{
  "arch": "vit",
  "model": "self-supervised image encoder",
  "color_jitter": 0.4,
  "hidden_act": "gelu_tanh",
  "mlp_ratio": 2,
  "shared_expert": false,
  "residual_init": "none",
  "momentum": 0.95,
  "orthogonalizer": "polar_express",
  "max_grad_norm": 5.0,
  "l1_shrink": 0.03,
  "epochs": 37.7,
  "lr_schedule": "constant"
}
Rows from block 4 of a small self-supervised image encoder, named by matrix and row number. Rows with one number belong to one neuron. Each number is 128 + 24 x the weight over its row's rms, rounded and kept within 0 to 255. All counts start at 0. Numbers have three digits each.
After each neuron's rows are labels from the 100 images, of 14848, where the neuron reaches its highest value: "lies over" is the class under the peak; "strongest on" is what is common among them. Only what is clearly more common there than usual is listed. The data: aerial photos of the United States (SatlasPretrain). In brackets: how many of the 100, against the usual share in percent.
# fc1: MLP up (model.blocks.4.mlp.fc1.weight, 768x384), inputs 256-383
# fc2: MLP down (model.blocks.4.mlp.fc2.weight, 384x768, transposed), outputs 256-383

fc1.413:135154186134189134119158122116145190140138139135144126132160119134112137132128123183089154119133126113123115161044144129115122090108145139133165121126141144128131169176119103107143158137112119130124140183076138138082133138145102122130116107121126114153154137138156107134127113137188139194150130123125185140140148131131138114113123100130118127116128159203100135118100133139154132142115
fc2.413:150121149149133132109147100115064148199105136141151129121140125087125128156129122124159127104134164112129133128156162035125132138095140129136175104113111200116130163074130125138144119133111126129133115132169127116165129175129104141148133133150123055136096153109113132145139140124090107108125142114168107077139111130129121068163126156151145132106119145135152133125134133128151116126144
lies over: building (32 vs 4)
strongest on: building (83 vs 42)

fc1.286:103133120140123104128124105125108119125136132121135131127091088110046134091098138124129168058070110125147125113145140178149128196077105117115134120123128059127124107130111116077145137164123172121139136140130118112135117120126138139135120129148115149152102141133121148128127113134118134133123098149106142136138121134134140191150122105154136119128138133198132112126128114166149130019148
fc2.286:153132144125136121073173126128132143144141128128118128152091181123159145124136135130124142096128126114137139134120126171110125170097227116133132126131120133147130122121129082121117059171107104157122144131134121153165130114130120130150138255086131125128160119109115121124123130126133147159107159139130110084115133117131130135144136120132126130131130085125132132121128156167131142182118
lies over: crop field (31 vs 7.3)
strongest on: crop field (31 vs 9)

fc1.611:119179122168129125150156138122058123162128128146254171138134166120102121169163121136077115156134100117121108132121112129138116137142128134122154115100142129186128149147130104111149130146126124130133142137104136108104137120095144119114110129134111135095133156117106099122185140110191137167117161121117143132135138091148126137125117129146144119131156126138106122102143138116132119124134
fc2.611:184123125123151116125110179166153111110124119128126115127115076098110114114118166143128120068140125140089116149122128105139134108113170116141129101130089192092131153133125135138124131127094183074142121135120115112142120129133049127140128136118097115121115129153110139125124141096126133120133133136137177111107154103090129051162129124124127172114099113117155139093110126141127171221131
lies over: building (30 vs 4)
strongest on: building (78 vs 42)

fc1.119:122119128141131184060134154153131125115151167127131085096134105157142128136126128142114189126101132123133134141135118146134115151138112133130088072135165136193119137135134131121119054117138134115137140119135149133079142142134122211110149070101130136133160103174123108214142124126101130143128137134143150155142126140192126114130157121125128127120100132158125137128120094129133127131126
fc2.119:148136142142135121140126106128134148142110124140188133125155152085156136125080120108136132130135112125094096078115127081124110121099124143082183137108117083018115162157128128150148132112123120128123122148100108129081135124125130100130114138103135077115130135107128124073145083160115142130134112132172041128102156134134136153127124121142135132109154069106115122120158122139110128142112
lies over: building (31 vs 4)
strongest on: building (89 vs 42)

fc1.232:105094105106255138098104116148123160123146161132148113114135115114137155125123121145145146124099149139132183110115124137133132121122149128077094102148124144132124134097148114147099105123106137117102125102111088122148101140127142125117119127134123114155156127108111135151163124116041149112126136117132138106127115141114142079132150161134129119181100130109148166115083113126124136132111
fc2.232:133131162158107115093127123073104140176123108133061143138115114122193141147129107117141032123145112140145091150143130127126127110143117123136138137139122126084123202197105136115156102123153144151158116120060127113105147124131116139131109173119144141130121119078158131120129127139204124142127120063123108092147123129163135135128110122135121143121137088142136153099164155156142149143108
lies over: building (37 vs 4)
strongest on: building (92 vs 42)

fc1.42:133133110142127128131147130130127128164135137135139118151078108134119134135136119107141123102117144124125127122126137122128117127132117119131128115121113119119128124134124145115125140127134134135141120107111138123124126129131100130114134124124125145168133143121127121131113110119127126125128101152126123142135177103137144121126127099123131121119137133185133000138108138127123136065163
fc2.42:132127114132141140145118127082115131084119165135137125130134118110139145128121097133133128122129131138125123134134141151138159132126119149106111135146132090142137155136131149143139095133177142124123133126098130143099104145127143139113127119104137135134124143127114120139130125121137128133125147116129101132136072123125142134145110127122119130129122128150118255138132123129166129058094
lies over: crop field (38 vs 7.3)
strongest on: crop field (43 vs 9)

fc1.677:134146121144123098131159124140104115018110142097128149134102118098120138113087102123117125076131145153169130137135128159124117161133146122124123087121148133127110088100130139111121120112159160119139142144121140135196121156135123121136124116138140149130134145133134190133119119116117109134124091181131120132149113112122183126168104161122131119138138127124129228137113140108129115083120
fc2.677:131124137125149131124113122147140138121074095132080140115140164119123087175112162121166133071119075116131112116154106130127165113113132126134166124146127139146119132091125121140141159120103128127118126116147122119131119124120120122165142255139093155125130106124137160144157126030105166144142130116123124125092120129111083107074142126125115133128159133124129120124127098120113135178118
lies over: crop field (28 vs 7.3)
strongest on: crop field (29 vs 9)

fc1.35:109115154145093182143138140188132141146113142132135113121125137123099143129127134136146113108124134139079131120114144138126144142129140091124119105118145095090115118127146094121131136094148126131121141132125131134121128129102087099131119142077121125124139145130122125113168116141136040117125131121136132126116121103115124141126124122134128115112125121126137130168138143109132124136161
fc2.35:127116130160143127100122111126099115133141111110114125124115116146124149107117118126127086121124127136130125104211044127147139131132129146142150136135134181133140117122129136148115108149134130111091136105132158125137125128128127141106143113121121140160051157116111152139121134105133154121127086121117137147122139112113158113130136093126124145127119114116130105067122072129134095130085
lies over: crop field (32 vs 7.3)
strongest on: crop field (33 vs 9)

fc1.623:124119117101139122132157105131156123118124127120131121118139128233170131111123124125107126145111119124112134128127134128154118145084125130168125116134115138127130123130129086123118116108131117126215161118184136127126133121122108130119141134140113119114114127136114128115108144136132129145120128128124122112106120115125134151107151068116101164146101156123116141122115089128124132110108
fc2.623:114146102125150143075125135127081097106126133129125136147118045106078140121131107136132117142102140142147131107130148114128120154137130119123129143133125159128128114129128133136126112138115151123152104107118141126103144128122133137134134139132122137146130129130140127124128126087151125133119121128118133121130116126130132151131125144156123132141189136142121093119114141124128118015115
lies over: crop field (40 vs 7.3)
strongest on: crop field (41 vs 9)

fc1.224:127100128124113123111072135161211150104122143134022095072133118122132135083084136116193097125115151149151137130108176109131132137119130120129121137137111109047102136132143144128130124130127145144137083120132129124209120137124109143132109130102134124133139143125110135131130124156124117126127107134149120127105121167083164110160107154132126125104142140105165158166083085143106120163109
fc2.224:134140124151125123130107123128112149092198112123141175112114118141110118134130118146047130142147102141123124114114115089133119124105143096154137132116106131151131124099125081111135130146122135109143119151142130139129118129115129150095091141195088122157152172136119138127120143107131163123144147112110185143140135090142114048124127114156146125158084167137122125120147134116137141168130
lies over: building (26 vs 4)
strongest on: building (76 vs 42)

fc1.717:163097117136120134127128131120032089142130130131167141119141121130163118114120123145116093119163137122131179148143117099105126131155119127147132102111084179131135125126112141129129151134123128121125150124141117133150116110132022136120137134130135133088100107154132118131109174107118151127131110051133130141100148119122118110150141140135137127134169139143130169165123125131114129135116
fc2.717:125117140162125133122127119121121202106123132144130118127129150142084132132106140152091142116115064131120121124123140072145127132129128088154109138136119132125111142104115124117126126141128162128148122147128121133112152121129104129152122129133123096129144141170087134133117128130135132204133122133131117109132149129115108061126134105153132122104091084141134124124122145155124118226103
lies over: building (30 vs 4)
strongest on: building (95 vs 42)

fc1.663:104130106111124131134117119122143130124127114106158123138176150142113115100128135145111126084097135134110141166116127155127122121112120085122123211125157148160140151082134129129133134117133176137123130094144127115141128087133123081116138131139106099150145141136115254137143119155143118141112137135133122108146166154138132129104123173127115129143117175149142118099088134132120068134118
fc2.663:172122130131130153131123103139125115040120095119109129129125157163168131126122122135111167158114113160149119121194132109154098137120122148119126106127111131117114128122158167133158127152139122151140163147125150098117126092133136109125133125128155126111138111131122107122132173055127128125112129104135187104114109130140126128115135104149127143159131116119140131136153129126127120126129
lies over: building (32 vs 4)
strongest on: building (69 vs 42)

fc1.573:126112126120137118142083126130107129023112108092133135120148120135150136124121110129112136038130148130118119135102141136115134112082126100118114167140152169137158118073107178121135162162124131152109154119179133150131203128135117107114127121133123012193107135128113255147154100156124132142123136133129136128159135144129130105179111167132125120132113120142165086109112130165127078175122
fc2.573:132115131115132137112111122122136132138132133147126119127125159111138124115115139126138151137071109137135140143113128119140150125110125209135244093126107138086134129135169116150132106131137154139129124142121139138094121137089128121121142103125122116128159112111122130115129126000136152135136126112098122107124096122122136130115128131128093127137131135124167137123113129101123157103131
lies over: building (54 vs 4)
strongest on: building (78 vs 42)

fc1.509:125127129127130126121130127131130127129126127132129128126127128128127122130129126127128128128129126128130128133128128127123128124122128128140134132130126132127127129127128135128133128132125127129126127130128128130127132127136129128124129128132130127106130129126127128128128128126128127131132128131129126124255121129128129134127131125130128124126128122120124134127128134127124128125130
fc2.509:130131127128125133132127111128126126133131134130125128125123125126123132125126134130128127128129124130129137133127126130130124128129132131127122123125130129131125132129122135125132127116139127121128123127131125127129116112114129121128128126135131127130126133130131128129130126130127126126130124132121130128000130136128128130131120132096135137125129124142128128122125123131127102132131
lies over: building (29 vs 4)
strongest on: building (93 vs 42)

fc1.542:124138093129121127132159129127116110001137141115140153146062074117099106121131114122114145120078117147148110119128151171128141174116117126087139194122145039091123119101130117083122121047131151127130148126135128114162138133145120159130124182154140127126121115159114157134155113150116128130125133128155115135135141147148131167127138119124128129158114134115179148172110138144134121097054
fc2.542:121122122126129115127127115117129135120133144125059132149178149103137141147105146118101137136163086095121123115122126119144109169138098120116139132129134108127125124140151125150136167128112114126115130097185145130155147119147136128146121223133082107115126113133127136168143126148102132138150124130129127123122148124098154131136116128158126118151135125106121130126087129126124131134118
lies over: crop field (48 vs 7.3)
strongest on: crop field (49 vs 9)

fc1.204:116133134185184108110117125123126118049134132127114132128140132021120138120123127121076177128120109128113119134121137120123123142125113137107123160127133096159121105154119129140146136124083159118113142121118127125149142120152121126125137147128114133137132146142163161135109083150114227112126128140125124130136147120145144132101131113135119121145129101130165146149119140131132116125120
fc2.204:130126122131134126139095045122141122122115106143113128140108136095112086142117128125105178101136092130089141141113108105146126128142131114119085122134094144126111132109130165135120194144136159128127131122140113124118158116116126154099117107132121137140136138156159132120126165108126106134112123118139152139118149091086124083120113107190133150106138126124138136107127202121095130149132
lies over: building (74 vs 4)
strongest on: building (92 vs 42)

fc1.526:129107134120100124123116119128131135141113123137125125135161126118128148132137136131129124119128148128135135126124123126123113134122144116139136119141161115045131132125113126230122102118106124136140125123106128126131142141106139115116112133150129138133121218114140108089123138145155089122126124119139123128097129134103143123129133133129124122090135126112179123244111114134121123098113
fc2.526:140129131161141117139139123125142121126148131113079122139126111118136140114124135160121133103126118145149124116154114127139155127138101121131157156135103136169127139119132140107127179137194145127121117117116094121124148130155108131065131107090127139128127037141113135146130107098141125143097108134087150148139156122138123133119142061135127133130128137148110122093172097118161108206154
lies over: crop field (26 vs 7.3)
strongest on: crop field (28 vs 9)

fc1.120:090096176101148125149118118126121133113118122117109144136118120132134142115093134142129090108115126107145116102125125121135127164043095141117128149136132056113122146173163121150145134119116164141156110120125136148123121122107129157134165134114123141127134090161119122133143125167128136159126102124123123097087162151126087124147118106096124157126117131119145137128095131151163138108118
fc2.120:158138131125136136120137112137095115173123113134125154145116156155069107116144121164093157134103080136146173154126132092124119164128160130139195124170113100116110129126117116131112108110123126084175157110158138110116177131098151160131117143162148144120134115101126183144124148131109139127105167118134114154121128092137123135128132111132139165151147134129095119114122118133106145128108
lies over: crop field (40 vs 7.3)
strongest on: crop field (40 vs 9)

fc1.256:158136154158134130125114115141097144109144128149128163118113140095103133144120154110106186153092132109103092112124107138080139112119119146113115235104117114178106110123129140121096132115123150128131141127125145138144150128125137098118145148123122136114108153130128118124185115126131139128126122129126126127114166111094135133123116134134136131130138155165136137158125152111146123129110
fc2.256:123139132154157121147127129157166132125135137131154131137127119091120130088131119145119087122158135119074166150117137122134147137138130107135133106134094149129150107127111134127134152145136122120119121139147130120137130127138102136096096066148114132141136139131119151116126143077124150053125141120129128087125126119128131119137095139128108134124136142124136154123138141155114156199111
lies over: building (25 vs 4)
strongest on: building (83 vs 42)

fc1.439:118149085138122109124140124129113126086093120093134139134031056102134112113116131159111118119125095137150121122160134221110150106150114145122099143121164082094165145115143134118142138127136148111140127118135129109166088134136152158140132155130131124145140123122096148138170120152143208206136105133103119130125123133152127146123123144122143126125139151082136135152124134101133124097126
fc2.439:123128119145141125121146118117066112130131136114093128099192136107129117186125119115107156103122114130112138103128122114159130250112069126127143197116149060130109119096116135097169134128105117097114114188142154134146169127156119167123134165135140108146118122146165126113123131141124119104134144123149115127124160120136116144160120128175123121131118130120126156149109110114148141117116
lies over: crop field (31 vs 7.3)
strongest on: crop field (31 vs 9)

fc1.220:131106116172131095105126110120128134130130185119137114129119139026116118119121119129127139000121155125142119164120141103137131096131121125112092149131135011138180132112142124092135141149120140117099118128136095123115113130141146149093143161139126136145120134124130142126096134114124135141126116171124115121139124100119137133144121146093125136127110129129129136117135141127122142121086
fc2.220:126139129140079132143151111118143119156139127110106145113140144132125144140163105127144199112160097139136113123131076157137130143124128111144145116116155136129125119121130108113148134127176124126122191090059097140147132142042118128135126212126117175122129116126121140155118124118161159127116122145144131102118146175100146138108092142141110134058106127154150136112112133116155114145127
lies over: crop field (32 vs 7.3)
strongest on: crop field (32 vs 9)

fc1.242:119098122117104193130141128104134126124104132134150145117124168098116106125130120091077162097159055157148096124100128083127128114154100128122140129131149120123096098127119133134176141103138140130131127115182130096159125112115149158131139172129128152108135131145129175120138139104123145133139120137123123122145174104134149157129117125152130116128132126104106146143062167137118130128124
fc2.242:133197122129122129127122135130112112144133112138105145110121137128129134116127109100151082117138124167136128143119150124139131121098125170127127138133123106096112117090136137098130112121098139125129121124154119079133142112140125138126136117120138134148128134178125133149141134110128138139196125142054129130130140095129133136149108135117131115119126149114128142134136122141128123136130
lies over: building (60 vs 4)
strongest on: building (78 vs 42)

fc1.101:108127135171121099140099150121129056132120133111134216113136105091118104141121125110048116149123121125053138130130113123129138154185143120108129128128101119117121255145071116124131129124125148100115137135132137158114123115161151113127141169125141160119139128135079189106115103127050139131132133126133125100113141131125142128125126142133113137106131088118085135137127142120140123140133
fc2.101:115119153115115154126144134162129122118140133141129118144176114044124107148119141130143147138131077128143152124137121128139155122108111144123167119111146122107149098122126121124132037118111146113144109196131128129064112149117118146142154118119091135129149136118125064100148139126130128142124127106122113089130125118115142100123122105182130117123136109122136158096122123130123144150121
lies over: building (36 vs 4)
strongest on: building (78 vs 42)

fc1.142:127127140173117085135176110118151150127102141106177107146125189105136134129120132133123123125117125117119122108142125132119108138156119133137120142134173130136118133115121128119127136123117139112255096133108117135167139114132122134143132138122156127081128106142119135115131144126124175129149093143134167113121156119174123136122098120135133142151159130113128142135131151122136165134146
fc2.142:112126105142135126149122123148129161119136185129119133133125122133134115149130103122166130138125139134143121126152108135128111117076143132132158097119109193112137135117151134126091125165136080129039148102163118093132122115150153143121112136145165142111146108124106112163116118111132119130132139091127133157129128133147153131110109136135128076090137155138142122131079127113129128066119
lies over: building (26 vs 4)
strongest on: building (71 vs 42)

fc1.209:126129087194135116128124133122132148087154122135112128142141153000158133121130134127122141099134130131107123126115122130136126138239124126120133128122123134113143166076136124126122107125125115121114118121133116125110126140129149140135138151110089112141127088138152125122192120108142143125154137117108128072130130121106127122135132071139125120139121124140173135127124133102096132132127
fc2.209:155131117143118137131131121113109131129113135102113137143104182030123116124154125137144137200143142165103130128139138115127123112188127116105139118119148124135110134141129115146169134128112127085119115122114127103112132124126159121156094097133137109131139139155157131117164102060123148119131126124156115000138112127133085091144133105135103184121176128149149146126083115092107139130154
lies over: building (25 vs 4)
strongest on: building (91 vs 42)

fc1.6:123111126127112138178138113152169131134125125140131145135128140008182152133134154115128116122126130148117129145151139164138134145149113130123132117100133145125115122135124117142150131106125106111159122056146122153134181117136114152141128136093154132141147126131120157112118168130129128109123137150149111098110146114140132120102144130143126113149120117130135174124095152135088131101124
fc2.6:141143136136090081151138088132119148133090125126081134111129176133152115142116142128113104155132137126129129134130156173119120118139116122154164097131092143110130143125131096117090124128120122139134133126150117129126121129141179130104126122122132126125138132147125127165138121130131126142165134137116126141129121139121131130132101128131129105123132208125136133139111147138140104116128
lies over: building (32 vs 4)
strongest on: building (82 vs 42)

fc1.289:143140119159144134121118128122138124053142139119058134122135114011151155130119177105131115024138125139147127116112129083130149160162144110133131090134105134125140084116132109154124128131105150117129127109003142140118120113129119134122112134119134122151145123124076170139129118126125123176126123146126150117174123128138112103136119130125121125125155137157141163137089120118084188131124
fc2.289:136121129149134109147143119118151128117165121116141142115128169106103068146098134146117189098134000114132126121130118120140126112169129070144129132139109100130129106127121137120102126129120153122174138139132100128120140139115123126152123140130111122130179130152088155082128111127123130118139115129143127117129157122130120046131135109110125140138143131125147134152129148118132124175125
lies over: building (70 vs 4)
strongest on: building (90 vs 42)

fc1.425:140135094109125116170166131138109118000136140131137156123113106126120164094130109124096129177064139125120117119126134170138121133107105125128131198130103175145159139133132142111131131118106121115174162125131169118137142093143136086127126107139139114050137105122135131118136111193124115163124084133133118144110156098128114113128135124125099119138117120136125167142108100127114121059125
fc2.425:074108112144128115136109143157120140162146151135124114139092110117126141144130120110146147137113125070085127114125134121122132136160125087123127114133108097123111111124109105122088132123129130115106134128158126162147120137129118112130144118138064122119120129143150151145133132124132121155137121160102123105101130161124125128142138119138128116124148141119148143108120110122167127165137
lies over: crop field (35 vs 7.3)
strongest on: crop field (39 vs 9)