From a checkpoint of a small self-supervised image encoder.
Data: trained on aerial photos of the United States (SatlasPretrain), 101725 training examples, 37.7 epochs.
Rows from block 3 of a small self-supervised image encoder, named by matrix and row number. Rows with one number within an expert belong to one neuron, the router's apart. Each number is 500 + 50 x the weight over its row's rms, rounded and kept within 0 to 999. All counts start at 0. Numbers have three digits each.
Before each expert's rows are labels from the 100 images, of 14848, where the router gives the expert most weight on average: "colour at peak" is the nearest of a few named colours to the mean colour under the peak. Only what is clearly more common there than usual is listed. The data: aerial photos of the United States (SatlasPretrain).
# router: router (model.blocks.3.mlp.router.weight, 8x384, trained with AdamW), inputs 64-127
# up: expert up (model.blocks.3.mlp.up, 8x192x384), inputs 64-127
# down: expert down (model.blocks.3.mlp.down, 8x384x192, transposed), outputs 64-127

# expert 7
colour at peak: grey
router.7:527546533491459510454494552552468453507535461557494431538552445464499535483468572540572426413535416494566515538530524543553449445576498519562588560519449410429472542560471486501525493465517499
up.0:533459535503458510507500504532497604499618509499559439506476525512474494500475498485466494518463631467601499500526494493496341495484497471500532454497509498495546492503482494472485500507496512
down.0:580511398497471501505538507519545491505513490507489501531361493499517517519532500508457502506628493572482517519497490442507527486552485488492485467537469443426435501467576488520437531503496488
up.1:511417728504542504507515522487503479492669534497611499520525536483611466500500496501487518476507415502510502500444478528477517493360533507507420522428580493485516476444570532503457500493500505
down.1:490390483494505492496493532482513508511548512519362516468481412518474588549609503481510560474464535511473499501602518589450534523524501453476503530440495390541486487463493506535431518511481504
up.2:467423489500529496484477596517495491496598490504466531427566504537581511500521496491520494530570557497426499500416424667507477496412504502490531570510502524508485491519547488494472500487502511
down.2:512483501493474501497497535496516524501533535527506502542466208513497501475541466484497566465469567526593502510500479426484488504543350558464451503453396476481511510597527499514532485514550504
up.3:564481485498506467539525559524511490486506430499453531444510495466517498500525480482503556484477583497465503500508502510523302533564489414499422566565513481515441463679447514500464500537501565
down.3:506492499510441497503506493499572540499572484426750623533534620499556521487576501478542478574537500491534510482445508493514499485532498488474450513408447494472552555584476503505484589526508498
up.4:463551495492597497488483453470491498501586391499579505393461457494485459500487459449412504495509405469454500500471468503562474467452555521494526498484606501518453503483567503498404500458499496
down.4:529374504492405508486496499507541509501547565488477493511454519466526487419480525526526531413528466484566480461443505500507722519619467486496451503489566458430580498536528505511595510311520525
up.5:499482469492560500502498507494500480499483517502522462492539420512538497500486505505494443509434472463394500500561592492477636507345504478491463561502516506504527496483503502501557500514498488
down.5:292475506508446506503515499506502504503570470497500489536561593422489511519504531492493523479491508478398496514514511407667454541543491498414411506509557503487674518502484484483578498492483507
up.6:484511489494492514460525507485497502509486503485477509519504580476686530500430547496480361537544494438566500500453525465520509497464474406544507569495502571508544510487477528504475500489493494
down.6:495444495501510529524516460594527507518460524496570503466520565497410477502522500565477478502442473365572603380478434486514531496465482510481471485466495543481454511499456484523517504510510475
up.7:443356388489529528513501543504497529501448431499625454443460534530529492500488504515508473494396487479598500500560522421498491495454520511491409472425548497489787493487486495548481500503496453
down.7:541514498499472494500522482514525505498535486494507559561491570528539458502447491510558510504477472592552473499478504476474467509621515550491492583360421506493257489596552485501542501491490467

# expert 4
colour at peak: brown
router.4:486602615455461461524532511505501453524537518513471476461501499525527496488491504528579532425539523453338507468541631531527426503557498511479571572473505496545555597586516479511570503454520463
up.0:492419423510540502453516509497508557502382592501409490530432444467547528500476505502482423583528514441546501500430600499525445560514505536503422420538485481505529506506568502482435500506490476
down.0:506661494504509503521492447516529475488504470474538507510658493484507484488368508500522520470663533579562508523533534623504427496438475531506500510414528495465481517498532492498505511482555503
up.1:525479508503547500486534426516496610508422460498494495469500582535458506500515489529499497459573519460394499500516573513516402492450494526516566465509560506503664475502613495571529500507502524
down.1:548435404480494495477498525532473517501712455463521499400469427534495563442480496491461484594451554389518498445442314477511527465417463414459535486474596514526464542598473506453480485492536513
up.2:571482466502535497519484460519493489505529530489478521525489497496548492500499488499581501494496510533751502500512541511489496491528549528499582475504561480506461494525540501490526500499498497
down.2:388504436467459514503513612471480524497439529494485502595535515488584532616625487480488509483506562442474511626459550639484546510497473440490530505529492510462460444542608504500462469514467473
up.3:459509503507487496487526523501508514498489475500470508673523698507495501500498490515510511512446537494493499500557515485490521497494497439487756509500503509500503501508495512590462500498502499
down.3:487504530500469499505476500516513432488512470489452486369536269674551532482502488500414549534458467516475528487576535597489494499591676517497467555496540500511520516505526499469502471508541517
up.4:493503517498576500494503477497499474502518543499414528512539494499535476500487478496507674497479484496282499500508527525497542501499508484487517524488507500501644498524500488508529500500500502
down.4:506560523500494500501500479503522497494487569523500483518488541505509518496330496492493550441482512499621514537705488498509589504363405509466294507637493483508488505501513499461511502504493500
up.5:536478420512554510514491501504475490510525470503521491483531525482597512500518496485559582462493608500547500500473537509527504475633547585515461615490554466491503473466471479502505500464494460
down.5:503561473496505500498544537501491517494541481479513553575478502546507432582463454486458285624559438483518513519455493497496526521483466534535492412560496486529464513511534515447547496531523496
up.6:516479541521529506472498526485595539497500499503308503539545444736537563500477499589506466538482369497489503500466502518499500516575513509485454479395504526492552577471524497503528500560531559
down.6:711462470493549498508498490508496477563475514498546430532446534563353528520570454516503546504512497461529483500514531444498478465574515501448608600524524509487509470506550490417561627438506529
up.7:414460536502518497496500517463482488496425515498471530627536498549361507500487509515495526497499424510603501500324567447507461503482492486504481504478503487504606503530556496532447500485496524
down.7:485556480497494518498527488526475488512494490519522533302455515444472476519554481489535464476526486415496498534568505441459486507468473496503473487540503493534323521347508492424474472492521474

# expert 0
colour at peak: grey
router.0:567420447383551529418510499429472486505455581517449469567446521477514546497514438436543424443418476444556509485431456501476435539362479461561438402497422484523506437449477469457477467548465452
up.0:476413411500521504484511528450504470562489404494534495504472577495523509500506433485629470497535449452520499500489468593510547511474521550497502598472518507499584474459503497515462500468494586
down.0:539525557537567487536463478517480482485462501479441518518346544517466554556592491482519419517491450448506462537503614483348394516472473474484560490418449487498448518492451489467536577498390434
up.1:492528328499502501437515616522516495495568520498533459508483463416525503500563506541509518508520478500437495500481527556493480474506487658477526405500508507491439501489270487498476500480492447
down.1:514503535468488507496502513527467512511381492484407527613490470594478496504506499501485547483527482499449508508644527443482580497573460520442421493516444500461494518567476450550480502460491537
up.2:575520467499478494485514495442488513509522567504436542547306483484472495500500423536491537496467471507505497500521574536489481521485644442528506487487541533510386528495490512520481500511507510
down.2:545484486526490490516487495519644493489516486522531538469634474454472521436513539477485557503522486487476497512567431467486538418569346568461610472370423477513582530474554492506582504478487558
up.3:509518482492500493488477520497506547485516524502485549557491342482522508500628401483505573506491518493514499500514451484509489499487492514495448493549497523528601482485476505500495500492501488
down.3:492602509520522501521494520513506494498485493498556414510480462377478487375465508593515449476495376501717503492499571584463510504475453495504438473505507506502593489441504508501506500404557502
up.4:519501548489555512501480467493505557548450546497539530462613556478519489500520489497488540565558532503461509500485388362547484489491467445468477558519539510510579499553484499507601500515503563
down.4:513450522500502501502494499499530435498485523521477507506499530496554488588387511528515431462494489551450498507624508501489636492435567514527590532494461506486546479575517490580478480474577517
up.5:515608508505518495484524643510507461507524517502495521517449564442465521500390491472497501488479416510465497500569372578464446489533494465529500508435535481506549497502464486550510500530502489
down.5:534514558494521515483478495517452513518521458508576453489617505542532527610550476530557653514477696519537489528543559564507528545529546537457507510525456562501512470448496447510505497544518511
up.6:521523494501519505432496488475491501499458484499508425491455491488518505500599492510548350480482510512894500500610478511507436501554498567499534471516503499504556498575503489480522500496504470
down.6:462494546514499506501497526496510505501526503511583531468483722498499474336404502500469580515483541483606519491376537462520459508467484478511494459633544504512389501454532502464532534481501518
up.7:352487562523545496631497503493498534486511499507620498452380603532557494500483427496565525484494584530486498500505529520533588462478601491496512472565469493523475509493537506493500500501501507
down.7:527428474490494489484497460495486507498569456492495480458599375486521542612483516492454516386522471476506502554462553524526448529490471535474547524469432546506523502461495471544468496504481473

# expert 3
colour at peak: black
router.3:527524449495482499482405518518498521494497465532518524532558513545590508492520500514509509573448470531537488472455476522462622553565530406418409551408505499554394517382491518513479533510471525
up.0:540511495479530494490480468508503516496478489499464554347502517515525480500488503519523460474566474502510498500471483481510505506471478649514512494523500498506413494517527472538482500509495515
down.0:501446535494536522502467517483501447498556495495516513571431425593559500545444500483495511507456497475486515565451556495501540492465480501499538520677471493465529491464333502460466510495481538
up.1:490448413494361499523487506503505492498449529501442400595494496509497500500466471508459372489466475489480500500523509498445493492460504351493539469460471510503496505480527500516500500505500498
down.1:513492491504504493498495530501423498504434621497373477510513520489498511468494499496519474472489469481416490507478498502484510498468492498495501596410510506512476483519502495498463503493553493
up.2:527551510480506498506499487506496464446399471500543472424459568504484505500595506476629476480426472524517502500556558455565487496376454532499502503513327503493534454470469508511498500513507495
down.2:400522512496489497500566485463469505549404572549474489528729539503498493431557507496532478539487486495541462528471522516609556485513488496462478475503497488516515491490540490519526422463448532
up.3:558491497504487497525499507492496507499572390498535473498510461486481435500502517513518607503507543497259499500471508330509487498522473510498442595501565491507499492492481496441553500491495519
down.3:513524503502495502504507415483516483548511483485565509460496512527503482505415492540503508520540525460247505435552524499500570489490494504494575331778514500493453530468463491465598474490471529
up.4:369452487515494495479514406499512509490520484504524489462466469529516456500437526504575486516510462497557498500488337429496646478649507481506490442620528480497508500480432497505478500456490780
down.4:575522577504499494511499530516498520504475482483465526556494563466497485401657549510500506471479498346496532525531529501452433513471500505535502441590500497482470475477478503514501511514431494
up.5:502494491513524501444499461505498499516604466504545417449531648566581501500488545502497501480464398490521494500516471473728535492485538466496484442529370491506524498442491491522539500493508543
down.5:477496563499564497501511500521536428491532494505467449453420521462459523474441503517449496480534485493525472504622545497449517499504467499526510577496537453488384498514518516509487455477478479
up.6:493476477501518500491503534501504512500484487501472490525522501488482502500447488504512504501515436505492500500468501499500464502502491507496545453545510484503512507498514495502496500473497492
down.6:507624474500521511505502483513583477523560518522670514473413525472389534497446494500561513459533470511434506492516477625509429493409448555504447434586395476497530501456489495490463531555504500
up.7:446513485535519516493487496592505501483493509505507557532526498543395499500596509517567466533408451473458500500533476485464483486406502509528522520478498498500432494489352543462513500470484555
down.7:491480501497495507510519575529521477505507556524533658464548474470638531468407501489534485507509508497578539589561494478513539504493435486629496506540431503498567489422628492514434500526478457

# expert 5
colour at peak: brown
router.5:518467537495462466517521478451497453445564515541446435540471506477448526481552495547508473465568507446378461465540463576521485451443590611507554447603516580363560475592453464490534499492464461
up.0:492493493500492497505503504504497518510480480501534528479472487484509533500475508511599560503514592488526500500516462494504564514558558489487593522521485504501479498531671497510506500518508494
down.0:516532577496495507500490503538430517471508468523532237471514598492473498538495495448499498470488383505495546508596518463494548498499521506486467526494478529511500508606496533468540490503468515
up.1:465684537498550497516510499489506511497495517503492488539571465482517496500543507501501543502487572509472500500538499486504506519475506522515368486499515499510468497492499505488439500492499485
down.1:476536527494693500503509448420553506496497482480569477586490451534496532473511471511517535502472492505374511546558497392499481497563450540493436540597485505536491523483431490499479490497491486
up.2:485491460501590502537425513485500521511487463502535540504475515445543523500488499562534478449478512523348500500423569422534440531392514501491503465499553526505533535513429499563487500462493525
down.2:427550492493486511491555568487647515526510425430424618475494511530492486397531504495570500516344498479520454452628480487529538498514339460424463502507465525498458494444370497512499502519465505
up.3:504422499493502509488503486527494520507556491488426508591483506473403509500467471488500519528456425578516498501457680522383418520506485479427487331512517492500739539533542495516516500496503511
down.3:521478480501356498491481508486527494486536507491541534454500504470520509530531500446488356527366464456518570431438301498540527508483644478471572486513380514500376545468501552510508490555490505
up.4:515478504513599514495500641521497484515483401499519493516523422494361508500599481536541521500497575488480500500494509502495366517425533511488631535465485480505581515524746483549532500507501551
down.4:517550465505493490488490446496434476466465531499537456452386416503495462514525545494471494420534489520566524518354528619496554511548556504480537493387476485512512506530505498487458489505477471
up.5:474509499497526495476519525501503507503526396506590446496529455444541536500415554479543493469553408480474498500356490466339481486346499604497555500531516529509343489482524513518475500553500465
down.5:458558462504429505492518699506539513494497494485309510491483457511457506575486514496427605451477546536573498485488536535514482507386472542512443501502485485505478509492516497550529548498455469
up.6:477507562512584501513539464509504381496577508500460561424396498505463485500493518475478489461524531504513497500530459460461572491530563491506517520638524471505502482543444501496478500543502471
down.6:636544494498486504515519542480565519504495521511534546435485334485440538525451504500490472518557484409421510487497542571523510520492491505489463526486534490491560487474555508487351491499529509
up.7:417484477487574506505517487495480539493498507509439379464520493513509502500478505495483511510455480508514501500388517446639589465499458496490718493512504496497503503658488477589476500501536472
down.7:580539497503562506500491582499427521540470501459432450598463546498469431544498513525501480502562511547563485501460554499476480505488414487531484585435408496492514435471396506501510486510467499